config.toml
arch = "transformer"
tokenizer = "char"
vocab_size = 32
mlp_ratio = 4
bias = "all"
drop_path = 0.15
layers = 14
width = 192
beta2 = 0.99
grad_clip = 1.0
batch_size = 64
final_lr_fraction = 0.05
Rows from block 6 of a small CTC audio transcriber, named by matrix and row number. Rows with one number belong to one neuron. Each number is 500 + 25 x the weight over its row's rms, rounded and kept within 0 to 999. All counts start at 0. Numbers have three digits each.
After each neuron's rows are labels from the 100 clips, of 14976, where the neuron reaches its highest value: "top examples" is what is common among them. Only what is clearly more common there than usual is listed. The data: read English sentences (LibriTTS-R). In brackets: how many of the 100.
# fc1: MLP up (model.blocks.6.mlp.fc1.weight, 768x192), inputs 0-95
# fc2: MLP down (model.blocks.6.mlp.fc2.weight, 192x768, transposed), outputs 0-95

fc1.110:523511496483502503491525551502472484516508511550500528501535490472475518508477489493497503489522499482438505527467501502502504497522467487526491512493534528540502507490477503492525461499503489490511502490421527486539553511511498527465519526510469509538550518492523532469524489467474473496
fc2.110:477477536466489523490479536511523514466527525527455542484560489459502498484479503451551528513473511461521476502461510528516517519551490487518480507520497441511489536498522526503478480472478527478475520491451509544547491510490510483512519514462493508549487524487508526509518481513493477470
top examples: the word "little" (30)

fc1.92:498433509491492539518478487493526498492552513512476505471508540517467469515502519508482519489499435476527461457483520531450494497479482511518519493532494521560520493505486482497508473476505494539487503471482567502537465519514544531451542522556504451489509478507545509503502462499468485480
fc2.92:492518471496490484527505490478468484499544498478514507518499520460524496505498520521517505500488484503489517525520463464512497474468560523463504536571440475504504469496509504491515517505465504489512486483501495517492489502488486526543506527477447486486478541494480467494509503560485477527
top examples: the word "i" (58)

fc1.235:505498502493466488512456515501503480537500452483498460516533479540462506516514434458524509507523489458482475515517494497497512495496525558517517529499474482505504494472494473488478485477498507562537540512496539474581474474498485517528498511493552509533451472471492480510506562467482457497
fc2.235:457487548498546536457467500491489505522520506472509574493499463503505489503512494496466493485497496526536507492548537487518544478514505510501477513472490471520528463498521497491506440506516539480456498495501487520455468527490501503471488530492491482474525510494450484445482514522522524481
top examples: voice: female (81)

fc1.664:511467478500518519479448483503511471489528532564543511481534555506460488521518542544438499518488474495478506479432531537467459501508484531510503508502530504501541545500470528491510450479492485506492468519484522465466481512470510502483540499524498483508554500487483551451483477498524512514
fc2.664:520512508478492462493507500483531523495512462452474513503500477538519478495512517478513534494467530535485486505549514497505528514539522501469481504497511505498487478477501501494506522481479522469478515526503506513532489521492500499511516512523492526497546480493527464529506532514536504457
top examples: the word "not" (43)

fc1.494:509503503508498491497483508489510511525513469525535504545540500487504531525504491506513478506497479500529467445483489526492499525510458487459481533515525500517529545496496504472492443456515486484458481520423520492483467475515527543517522541539507466544519512505469537517531467478505484514
fc2.494:459524495506523512512483506559514488458479488513512478487512511515531485526488473505508552487530503525476504509463520520438508495482469483507492476473462519480485539472512548496511493495480487494489502524509505483460528479515485528485482461500468478524522525522483545476487518480505493541
top examples: the word "had" (25)

fc1.491:537488506466537473478505507498494469493470467496525513505556500499454496508484489467504538504548502475518485527494519522519493510528555517493485499460521470503510493488438567515519489494530483479505485516481508518495500517532529489459490480489513494526523468544508523484472504474515437464
fc2.491:469536506468458490497498506516527549504529503476466509474481520498466485480510523499505502506470464521481555516513504499458526483502467529449481445555479448500522504506525448522518546501523458466507558470540477448472487460493486507486526498536514542479506458492476508521500510508541543477
top examples: the word "i" (46)

fc1.580:528503535512484494499447522512529514497553470505532477516504499543464480509497507501499489486501462480526488444482491521471530508476474514479529532543513509506545531509483465484503463480520481518465487487470512484519455486511500522506535542548495463525498496525488507529522470491499477505
fc2.580:485535443481534507514485494541478487459443509499516460516470505512537467493475517531494512503482519499519488499477486513488510474506508478507490488498463517504487500508509523517527513502525466488497492478494493483451510459548490513470486477513486500498518525476495541465464532499507500505
top examples: the word "and" (78)

fc1.449:467496515476510526484502485537494451506526508509501531480543501479497538509526498499484513507547483498489524509506500507485492477467492509494519537533460499514545498507567505495482490540493508556521519499468485487539495573474491503522529526484556491515546530477474503461509486460483494519
fc2.449:492502506532505468530511495514511504485462487492475516499518469530510506498476438512525496448503501475524513551484501508535516526492526471522480502526483510461463481473518481468477510535491510468501516496572474532508473491532466516519474487460517502531434489542514481514487504475498506533
top examples: the word "you" (53)

fc1.266:527479493479554534454506509528522455512504522559554504504518539477492476500580495503500513555479499471523453511453528552489459503491500502475511479503513491522522530512514520510506478479488490481486482499480564508512522498466512506505482487495530463511499486512509541454487514503506445486
fc2.266:501459527519534488476534495512492512518462478520455509511526509532483512498486546510464502476547507537540463448495521512515512484517500510467496439511505555501497487506520496476527523544485496493504497450520481518523472511537465472516484471489524454472560512558541502528494496499489485518
top examples: the word "the" (85)

fc1.571:521487494524518475489454486514509495500525510525511474466520498497526457516532484526509498505510501501519540469470516508485475519426523485478483480512530465510483511495529450504531477526495509465468461503444529482535477517491508509490524512496520511507521462522515517485514502483528446508
fc2.571:489503542493470498503501496458458479499510514471473487470503485511494480512449519446515506452492507479516515549519518484517534484512541462510490514560518518514504524513532491481493498498509503518463472495483490522502500512506517494491526511458460499503475495495485494524517473516510538546
top examples: voice: male (79); the word "my" (35)

fc1.503:525494519505498550507502495495480497498554505499509495465545501507442511533504487515500494489501470480506448518512538514456514507484487537527483502524499436560558489510541472465536472500496486503501476482488548529550475540513503503484544513508497501503496487535543498496500489497490472507
fc2.503:523486496524479511474488537497504528539442481483520450496544475538492496503490476496478494500481514480479489499528514514519506507511479478458497479466533543483469563469467507481519478497511470514485519521567484490500518469509476540463519446519493508509504473532537524498483477477518505510
top examples: the word "be" (40)

fc1.489:510485503453520491475473534512502464463476528502525490461534546514500483511517512500495543545510500506502479508498530518465509470523528516510525478510480481521519499506513508529498524494489459496517519469447543512510488481502517487506518507495496493480477486507552513465497547513525472457
fc2.489:486459501501462515551482537504448495506487511489495501479467516531499500494518518499519467483481504513475522497497495541509503511481496490527522529467454502462467493504531513476501493515473465511535538490527516520533466461538531511465453516465468475516441471504524518486489494454467505507
top examples: the word "had" (42)

fc1.388:451484501521524535564495483514457475459514508487542500480487508519491471513489503493490509524508487489501524519484499560443495523475480514507484534513531489519546514497523502478510468439487492517529450513521479476482515532448509489488495469505546511479559490505507519566488528477526530516
fc2.388:493531497518505535473496495505446493487523491527508478462507518505475481542492521496493514471543500483491550478510503506484471507487516466473493562504486541490483506487507522515521524549526471492494528498492548505518464510515484563486480491499411475506518491555520496482513451480507484474
top examples: the word "said" (38)

fc1.70:513482523501530545524506520504453509496518514491508497443498492495474501528519480480470499529508497456492472558511527509452534516478495514580483524520491502512539499519541462435527493484520475465498486480502535534508526510500512533480511480495506512495535456539536519550499500489522493479
fc2.70:490479506487480513502514495530494478501456515517525472531534489508517482501516454513455487513474507497519450491508512500476444492505455456478500492462528510495492498458494486517489482502532524551488498521477484448497486469518506506516478469548540478462510473488538496478486490507524524494
top examples: voice: female (80); the word "you" (42)

fc1.168:510483502497542511495509528536468518520452516482530454519518499528504475525522499523483504528460483485518479515510520507487556497447496508523518481488493498496530512508471412468551510486515463479502467509498546505490457487509500504491501494515496494492511455520529527504489548483518455510
fc2.168:458532488469519485526478481509477475455530482453486474501505474486539502484500500531507547501483476530476511472516469488509498476497495487514515498468494532516503461493532478503508498478472519540522528494471482467465508533532484509457511473554554507454497540480502498532522520496502475502
top examples: the word "i" (48)

fc1.93:506502503488531463488456493507502495522500460515512511508499505506510532534512502494475486553517505485517524456496493524484508531512525505502497523493500527516518528493470492464503467475486513490473483523434545502500518482481507522501506534533478484514532520490501488505497518485539476508
fc2.93:465497498516526532471459496495499477474443516494513464516489534512478464516512457509478524521459516474498457520477463500451506502518487523537479494462478503525502516456501509517480489515494500512525517498513471475452489511505450556497519490496536499493523498482460517461483519503489513470
top examples: the word "not" (29)

fc1.222:509490520502511517466487506529513490459510521502525506468510513476427477516534515509516494489508471494457478507485543532476532513516535532493525551466535482499510544486501479490491509485494447447487467487534507517550501482491509498484508479497506499546488462453504535470523484523562491523
fc2.222:528501436488556516466461519495469497492472505526507502501499514500491553511530505484499491478553495482511522446493516515490513514502504527482453540443461493473499518521490538488494484518514483473463532496534531486462488441511481527452481465506496522516485488551502521522514471486523471497
top examples: the word "his" (27)

fc1.38:509461521502550456484500529536520501496478501513513494504452538499504499542530500484454501524513512522502499473488522538470472516497440511512507492508558524483466526492468536500520499501508483525482496521474493465510514491482507530526491498500508500503550468518506535472468524484535526502
fc2.38:502492486503478467496459529524484481500460509471487451512526490514519505476539476491456475475482518497510533552501528498532523477513494466452495450497470546507490518503482521494527539492493500488502515483494467472489492508492478484499495492517530471496504511532539501532484524496486511518
top examples: the word "the" (77); the word "they" (29)

fc1.241:522487478490541507514494470462510500501542510512551498482522500495477522519577526522434489529473462497473518469495510499485459517470495525487475534493531521534535534489487486477514455514485495514471467524485497475475476517470495499481519523508506480482543503482436496473469475468511501517
fc2.241:534475518480511509487496503459502505473492489500510492504491526534459461551511480525483522502510461494510474516508540522496523494510506501530497481507481551523471493507484518511518487528539541445484470510454497504482475524506490491531509488535501533462560486471491494503473521489512512470
top examples: the word "not" (26)

fc1.720:484481487507497514510509481532485467484516530523511495478574510494503520514548465507472501508515491494483525493476526528447464515459483504504510516500466498495552530520532484474488430529475510480524493524494503536560502554507514498503526489496527486489537502512540506499477489476476478530
fc2.720:506503507529539503484520526536502506450509507497450539476455525470496511525458511515522501513540502502511518525484510525492478542496512502520526505545463516498502493498466523453479511509519487492504480471545492533498472523531480473513493492496494468501489503510478481466545511525452520537
top examples: voice: female (85); the word "you" (52)

fc1.212:550467488512542527491471500509514470502515530540507486505508528478462487501577471512496492555477515495502481509456529542469475518505501503483497486491519476524501519507493481484525457477484493488473470506485513501543535486478514519511518494484543510479507482537507540482476509495509459485
fc2.212:517486503535504457461492479494505492495471519513470481505553500478507516508496494539500480493552489529554482439510509482514484490533466529452496450520534502463484494479478508509487513509500525507468510502494478520498451499516466487505517485496529419497490482536521481533538514529522501539
top examples: the word "the" (85)

fc1.424:511514496508521468484513492490498527521494503511515519518509484536474528536486517476495486503533493507488544522499515509515478504481518522485479507487507483503543534507450533460500489463463461475478483525481503570513506536488509485485491550510448508570490492547449501446512494482497460547
fc2.424:508521479468485530522501511509493542490468477506557495490482505518512516504471484495499481462502460516466524468480494508506510514501515515467474515552552503522525490484517465492517518524531482455491504482507517493486490490460470479477511528503525559464468527487456490556503502490522499481
top examples: the word "the" (85); the word "in" (46)

fc1.429:468486491493470477544491489534502475462480491516482508423563475509515495493500510525494510568530515476507482465477542505466482518469476520482514525545510476540513511494536513518521508499462499517490522512502509495495497538456480464482503488503528470523501482482477503527521495447502506519
fc2.429:478522467467489466452489481502507518512464454462492465513490463535477523499458505482487472491507483484489525480533475472509480494491503512484504509482502503467512497495475509535492490545504494480484527500510454548535477499537466480497514531527542513522524454493486456551503434488494497494
top examples: voice: female (81)

fc1.408:492494471484547481502494511525517488500504511506531488483485510504491457541529516522501544513500489499452481517472535514507480478471501540511545492509481481530526503522437495510563475491475433491552482482495512518518516511498527527472491533520478499509523435519501557462488542491517440481
fc2.408:471532514516463533519523510498505468468511500512482502521504495538468498478491494512517485508501471502517432475494461507475493518534487493525463539474539536454456496485458517523485466448501538539545509508490457484543448522529519515491451487494492500499501518490537508483494489496491503506
top examples: the word "of" (88)

fc1.606:502464540503466532523465502499479493500568499497490480471516527501476478558511472485529507518498477476476484502503498522484522524448518509498552556523465484513506495520497456478515479462486498540486485508494563492548477511496532534495527510515504504545493456514511493510550481472504450520
fc2.606:484486525478545491473499481532517491524477516461496531532541512515531494506513496481508490515521524471508522490535485481545535472511510500509477463519484518505503428526520495484515496513502506491522509455549478516488453511475479469499448509506515508491491480515457457511522489478521482528
top examples: the word "i" (53)

fc1.560:452408546477505532511494505524519489491519519542501495464507551484475533505527516520485504489508473512531524455472563500469507472460480517492486512550502499512524503513579487497471513487472502517535487468484483515490525529484501517463508530494499490494482515493475501483507505490486503504
fc2.560:506465493506528495503523472473480506523488492503493482550528483535499503509500547510553478471523515520519472456529501495517544500488486508519524493472470439501479470500512504513446481514490550521541488512537464524500492477520530514495488470476495538487494496534513474494491499517520497541
top examples: the word "said" (43)

fc1.686:524497470476546476466483486489491474503495489518531460483454503512515495555533487520491506499528490478487501474505516518468449514469480547496529543490537494514513502482428505503504498518495494517448488507495556455549518497500524527481520513479536484541497479491511484476491518502504495535
fc2.686:514524488553496493476508493523477506495518515526505458486541477523508469525493467518460464466470527527535487544504466537487484526468476472504483480486523497489471516508482456522506475489496535516518512510487471486488477535500462497496516488486513523485534524526520497511442511536443556532
top examples: the word "the" (85)

fc1.635:501468511490530497503515508522491460497503513519546489493473512477497520511539535517480496520495482510452517483493525495506480470456519537561528504475519490514511509517522519499539490504479476537570484482462513485517553522508544480444466515492499495473536485476502523480446512492486465499
fc2.635:514494464472541466519499486487513502518479466496489486535490545488462532492479494487508465523546486502532469477496487470542494465485497514532484482504490491469497528520412564506529494462507478479486492485492477537491497447490494499497450520475516510516468503513443513508480524494504480510
top examples: the word "of" (83)

fc1.136:508482532497520500457526498489514480496527503504502531498512495511436531511489481484484497504537496459546546535500582521502523488478482528497503503488512496508555495482453505496526488523512491522488481470523503532469488567499458505475473475500523532508511486543535513479504484488503537477
fc2.136:509533457483522455534499505517506512485502436508528518498487484499519513530506568491515526531505492518474477468480505509539512481473507453521511513488433531479485487519500527496488481514523484467508523504537506492496517446515524474481497507498490513527505490499479508511483499448462475533
top examples: the word "she" (28)

fc1.670:498491509498508506532517527512488494517520518521496526503482519485476506505543524523506487551509471467468458501482529496507532508474495526547542483483531498546508521516477504481529481478490490493462461505454528487521515507511502482462513533503509487547537489483490493447533489459509466523
fc2.670:485525497467512519505524542532500510450493514523494559524492500492493532498497480478547554537523508467482464483436491571540455530521511500527522514483515484477505488475498524484479527471515456466489518499505525508518493492470502506495456510515477490557487504513513536499549494498505488433
top examples: the word "little" (29)

fc1.555:500497480490485523548493517503496509463549502506486517476505507497484443518532486498493519480490479488493495522473516566463519530504490500508474489481502502521511522451492512472528498433491482501456456511485515481489500541498529490492491503529533515493552477498535548540484502481535500470
fc2.555:514496466495501508489554470521495476491481447528524502482490487528486523542484556471548530445571453512466524519461515498519505492478493528484512533502509470496562512487504495450487494495534482501498483504481521521532518505497509489518487524504487509488530455480474517478499529486502456516
top examples: the word "you" (34); the word "do" (25)

fc1.356:468489525492512536476499489507500446480515502496526483454508493520502474539521491481486525521516475459528529501512532515476472511520497547533490510512499480519519499505569470515480504507529518494540526502509490499467480542456488511498479484482546455490490498470439486526519502481485503504
fc2.356:485494536470460513521476556513543529505539561494483481485503513492484469493510500466513492474488512487487505518480489535464484482471486500459507516509488517522481525507518493487489495485517473470471505512491478519497473482463470527554484483472497535519475475462505502465507445507499483563
top examples: voice: female (89)

fc1.548:538484496509556479483502495508482478479521496502526475479492511526467476509527533496495499485509471480490489536497529533457517513474521532554527517480551416547527507520489444505516453541499502462496485509501523517511511482502493482478562492480531540491499478520507510518477529487525470507
fc2.548:575486440491519473478483508465506472553511529501493460495514474522503497500568447493474484487482515489500508456521498487499452458508470504469511525465461466488472495532494500502505478548494503497508550502491541474519481492550527526447533485458475504484499493510523498524466476460478474495
top examples: the word "said" (25)

fc1.457:484478530517527460516458534509474516510476486500529474526485512518469534527512469491440489509497494472530505490509508523507531523482493515535518505517521503490536526535438488469516501488536477495496474506482501526480489475490453497526492521490490516510517502519477547487510517447499509481
fc2.457:481506473479509559526471504530449516503477496524492466496477531496536471502478490501479508484533508514532446488487497512509549473460505499537527462475445511503504493509534509499507544563497488493497474480470489546481526473527493517504502492519510496496512536470459523520500516512529517523
top examples: the word "his" (59); the word "he" (49)

fc1.458:477479522480480492504467521532469500486497457488516494506533501540491505520515479496494524499501461481526519488502506502490516539528506505532509572517479474490485515473482497468480505471507486477510524502507510523483486492504506506476512477518489481532472487479482523516532525477539495494
fc2.458:530479494499480493512494476495504462498485497525526506516493455500502499501465468513493518507446481517488479494498521525514462509513445521525492476507531529511489489483504505527478497502474528560479474486501518434522522513488554485515467486508514501488553514465452512435507527514512519491
top examples: voice: male (73)

fc1.68:512472494474516506480485549512509494456568523526482490480467556477481473516530532503498533584533508506520519510447511522494498511456540537462478514497476538470490551497467542499482527427461458514473475527471507491486500511453508508484497480510513482549471489515482551498526516489492484486
fc2.68:516506469526455479532488514477467456498435470493510466527476494502512480528454487510519525482452543523505470495507488482503486502511550478476490520530497506508485512493529532491512486513487516514504453525479474502510505473540516497514525509492497507464530541483505518479472505561505475504
top examples: the word "the" (85)

fc1.13:536496508446499498470497527523480533451524491520489530485455531453483461514498535505440491492482527521463490494452536548514508512477475502514491509506495520507508497476493473520544524495476485455495477478473510536545476536505513501471550514540460503494522505508544521492477480508529480460
fc2.13:457541463471494489522503539511475497510501506484468528497511476486510504477495546502523505505499539492501576468504498492509505486477521536481464541496461485460513494487532484496517501475470474479516521492507500537548504508501514517496497511475453526526504519500524502527511505520482477494
top examples: the word "be" (36)

fc1.690:510408490492567507468525538501490485516466514554527500519498558485518519504560479501481483551503501479527487490468539545492477521505514508478484484489539490528475555516505520478502502459463460478476450522486508508495512493441520477505482483504519505492476479483478546488482515476525454471
fc2.690:490455506496545524487511521536522491486455490522486515505497507490483501517487543476503509527562488502549458460495510519551502501526502480496490477489496540488529507535488532471496492495470497468452480479478517528510490486503472481537482497493532459507489485535536510495506528528512456503
top examples: the word "the" (79); the word "of" (51)

fc1.711:505493489462528472513537484549499474484479486523533550512534503548505532517526478501484537513503483471539557495465508536502514502480499495476497514489551528545509544509515480504568484487527494470486497508516497508471548477481462484517461468499542510523561486468494515544484511454512493487
fc2.711:509500497511488498501482522516489554484546473449485521498527492499495505520491521475476531501482518478509545479512465500541511521510519457489488532449490495480502527477513535470477495484560486520501521541499532509436532503489474522461502498477510478535459501488513495509475481488535471486
top examples: the word "and" (60)

fc1.488:486488493455510506448526491538499478527500508505521479515465509513515514512540517496495515525519505468491457524483512508484527489514515534508505542501465484499503499541470529489511485431505462514509507499474515511495542502418517475492500516500554480522496512490468525495519523494499457509
fc2.488:507545506490493469508531452479514463469497440495503524489487477508464507490465464480510510503510487508525497489498493468507454482514533482502491551527491478549521492469506519474528462537478514516511494509475536543509497531500525458503495548492501499471503485505486497496490487475476491496
top examples: the word "of" (63)

fc1.461:494521508449510506471476523508519470464518506501539469465538501553477506533535449508442517500522454480482517463479503519475504488509487505512469562496507499504528530476535490505517504494474433511537533502502539518491493511444483535472521498532542449514513481519499510550515497492491476499
fc2.461:490507527508507471514467498520481533533467505454470479528500443485531530488533479495467491496499523527535484479548502455549508479512501480502517448482492459456474468451531488485487515474502510551491498501536477509456533518492454465521516468513515474474488505502483471541521530500488512501
top examples: the word "very" (28)

fc1.546:525486472506550513501520540530494495505502495532524463500510523523466493511526486500510503482521495464527525515462506542484508537479528490498539491487545475511497522532482453500529502492513503474484484508490513527526504496518480511509502503494506517486505499556550523556491507481519454464
fc2.546:539467537505529491462500499450509471503532501490498472492519500488526516542485438478508517471529510503526498491515555510542453501520479508493481483539521456482460490480499467499504514515480476461448505484508505504482444522498490520477552537484481485513452490526526496475524500496537498479
top examples: the word "she" (31)

fc1.201:523482523502520515498487547526507519517506507505487509504504485477469485494509510494460502548515503508440489550471532510503513498494505536521468481496478483461551532501489486462496502497495465450507492498508519516479524532460481502487474508515501517536501488534524518560482533465507512484
fc2.201:514491525498503468523509481510537467483494492509506518489462481472488499516539501481538521521484437510512480482515502495546508519520458491527532539483497468546482470519470492496464459481490512527481503506484518471510470487502526500590463523482545484504499464454492494456548523496521492494
top examples: voice: female (79); the word "you" (37)

fc1.713:528484476479560515490487468499472453473498477497533496474489509514442490505488534498478523529500504485495490539496545515482524470496514517534490512511470511482513487514507499504522481498514461495497487481485516505497515477491515491484548487503543504483511478534522541510460536499516475481
fc2.713:529524462481500438503509518508496498482481524464515487458535483530533473453434527500507501489474529518507538531500444497480496501512513509443484497537485522513519521497533467491529524499488485495507541504507512483479487470499451485494551480498459524481478521535506491514503475537480494523
top examples: the word "had" (42); the word "said" (26)

fc1.416:466472523471484457470508515499480490505478467507496515504529500497498510509489531489522506536518520487512439506494524509477500523534497501511500498540526461499514517482457544494504504479502473477487488507481520506533485492506540482481498543484473502551530460514511501472482498465555480486
fc2.416:488481508506511454481506485486487455500480495512525484467489461532501523525469541508520496450505494509476521561497524520495531505504492492475526488545534498535498499470485486497521484564503518528485510484515515467503522510506482433499495532471471494465497483507509496505494518512482523526
top examples: the word "i" (46)

fc1.513:459510507480471509527535493537462473466499488502518519502497509495520570502545518539509533491490513498493539507493510500530455481479525494495539554497523438497476486485469504471538501500470467488573502499502475537514527512461511473460486526497455477523513520523476502515521529480486497472
fc2.513:504510501496478555553540475502519488527499486475475496519502554551491450542491471468513510538520471501506481506527537460520512494521497506541497490496495482489491479507478478470490503523527481492469491507509501503484490490504539509489436500475530517476493420483485494485488487437527513512
top examples: the word "of" (61)

fc1.414:506475526492528494489515523531485496517537498540467536469483495465501467550515514489504488514497486483472459525488539508489527505441473514521546531498510511527509507513475460474488511485452479473481465507476524534579484540459510537521487523470540481535509482458494504445517491489515475529
fc2.414:480522553531492522483522508514497487504517510497460528500556485524521510480480502481484469557470474520490420475517476477509483523532420503546506547498504489475501480500513475521478450523448540527549521489493510474519457487504547493496503508475488480512508520508513497477502506507475549540
top examples: the word "like" (26)

fc1.184:501481540494504483500501538523505521517499410531511447526460523526462533512517501524443468523527495483522497453470519506480552497472474563554497506537517511475519514490483494503487506505523499481495491479466482535493473482522498503509487561491495478495497524501493503471471515480508520512
fc2.184:543465486529515576496522501496492512573471497508485492529519523491489466510543527470478500533541527484528487502527541519561468524509493470520478409485512508469464473511491489482498498554488489453469460482513500514490498494511517514479533498458510478492515499545500507523511495457484491512
top examples: the word "his" (50); the word "he" (43); the word "him" (29)

fc1.591:493443525507494514504492529469459495485517532530496487473534532556464481532528488523448502499488471498521554485464521539452461511520463484534498507514514520456481569498483518492482497451484473473489473512507516487509485493482525539514472488490481471547532485503523521521498493490528536499
fc2.591:526491499534480507472522458508531474509512515518479481520523487500478527514522537495488494494476490501527435481508494485472474491503471496493486475459540479498483544498484492512472459446514532529482461519466522452530519510509513498499546479535525502462515474473538506499466504494513458490
top examples: the word "not" (32); the word "now" (29)

fc1.676:445499531493483483507535461515482456474496495499488518449509509517507500505478513477489503511543483481496486530511516486493532464506493503536510590540504525524521494482511533482497505468467480518508514508460508525496509525471535503493511519497519478504503497503474506509516481487528505539
fc2.676:488484501515530499514524482506544502499475488511536523509471494429542524524530511506490463510500460487499493474515504516508466522543476481495523508477495507507496476558489549495496469492518506483517531481481500499507505494493511459564473513498508439481507522465452501535532504474476499499
top examples: voice: female (82)

fc1.697:494441478500487509531506534512451503463503487503500480482485537510487504521500478552476535524482459489535467497485527529477500492507531493543533500505475504488511514496505510470528497473495477517505499481484545522537489507543542472471514499534498460501490476466542529515511503495518473451
fc2.697:452479513480481489474464542550524469485471511523513470473550492490523514496511468544483512525511471464533504481482518510496485483500493545475484485515550469496502545480487487529493498454458500513505523494489481475494487491469451492513511464486520485527442506487516518499541531523508519519
top examples: the word "and" (72)

fc1.762:479494504485486486484453503533486487477486483500549485432511487540500503567523433491489514492497475463514504493512540519486511520495496510518494553530506492503521516452528487503475509523511465513545525487514564509496475486480477529494489504524531444503486465511482515498521557509510490500
fc2.762:517535521490500516493487472511502530552520523494471510540475431513469543495535475485481462490487499513521474497548516477550504486521447494481474487430512510468474495476523495513497462519507508520478549492488502484460494515503513516489483526520505489483518495513448498443492509530500514483
top examples: voice: male (74)

fc1.718:488498525497520467508514493521510510468482435507511506500527492565494523515496488480496535513546512495493526480469519561480498538489514514468486500510539485499493521453516501460489528493495510458490495536524484536504522513490466504493463481511516525508519479500526516520498508490530505484
fc2.718:473498484525464519521513477526472467513496550506478515463483508435520500477526570544496521513513463490503540493501505469479507479502471532461520520519510522516489493523515495512509502500488500534528481486504518450497523496496513505519529466469471526515534503505496521485497487513505500524
top examples: the word "she" (35)

fc1.754:484478501448496500522501508496509458509507519512498513510546532464515522532544480524497511521534474507478544491471520509471493486527493519462507492519492475515530492502479526505510500494479460488455521496475481469502514505437527501514491537516563502509539468514450519476500484472538511518
fc2.754:512497522506491496506545497475559442529491510502505532516531473527486510590510454469539527515520479494493526535501482518473511528507437462500516494498462507538487486524477471445485447496523524464462508512488493488494503508526531552499476529496501506501531464500491498484450509474508505547
top examples: the word "not" (29); the word "your" (27)

fc1.121:518498506478476514492513517493495505518494494508486526476537485523452510531512471486489508492545486464476536498502527524466503536502453544514450506505549522522510535458479541469500498501511500483506476532497522537560504553521463515486505489506516524486540499491549496484502482467519493517
fc2.121:488523500470492468521497509511525507468485437524506552487481491460504538489499536536500528577527474485483492469474488496516522498510471500523494523528502523507532501483486559540497508496521526495526506482468498487498491488504508471495452494551485475471537530422484510504523513478519516492
top examples: the word "i" (44)

fc1.588:490456491496485508500528514461478507523559516495469475481402537464497498500548563489474514540508509480460504546503515506488491499486484507534497514495498564480448491558490505492503527473515526468460501485500482479526493510492567506470458528505506499511529466480509488505500500492503511507
fc2.588:488506521520555454472505509525519478486467510515531499497516503495525485498470452528484496473525514477515496469523506470516465515525516504488477494533482480527506512514499521511532470540472496467462480490516559494464514483495496489482488521458463487525520506491507519512480488491491526520
top examples: the word "said" (28)

fc1.662:506500520494540487503448519482499478486490512536548549482503497549504537518495447484444497533522483448533527467468520539497513523509475513518486527489526527517535530497492512477519451504504496499489475493490552495487486474521481535466477525525492475548537500507502507502488490472517511508
fc2.662:491550498511515481530516502504474504504484519460504481472460477507529488483501503490503492559519521452495487518507464477475508490500521489531532506486474508517473488531509496498523495505539518499506521506497523449462520485577469517449508481474488493510500496497514506540492493486436508502
top examples: the word "and" (81)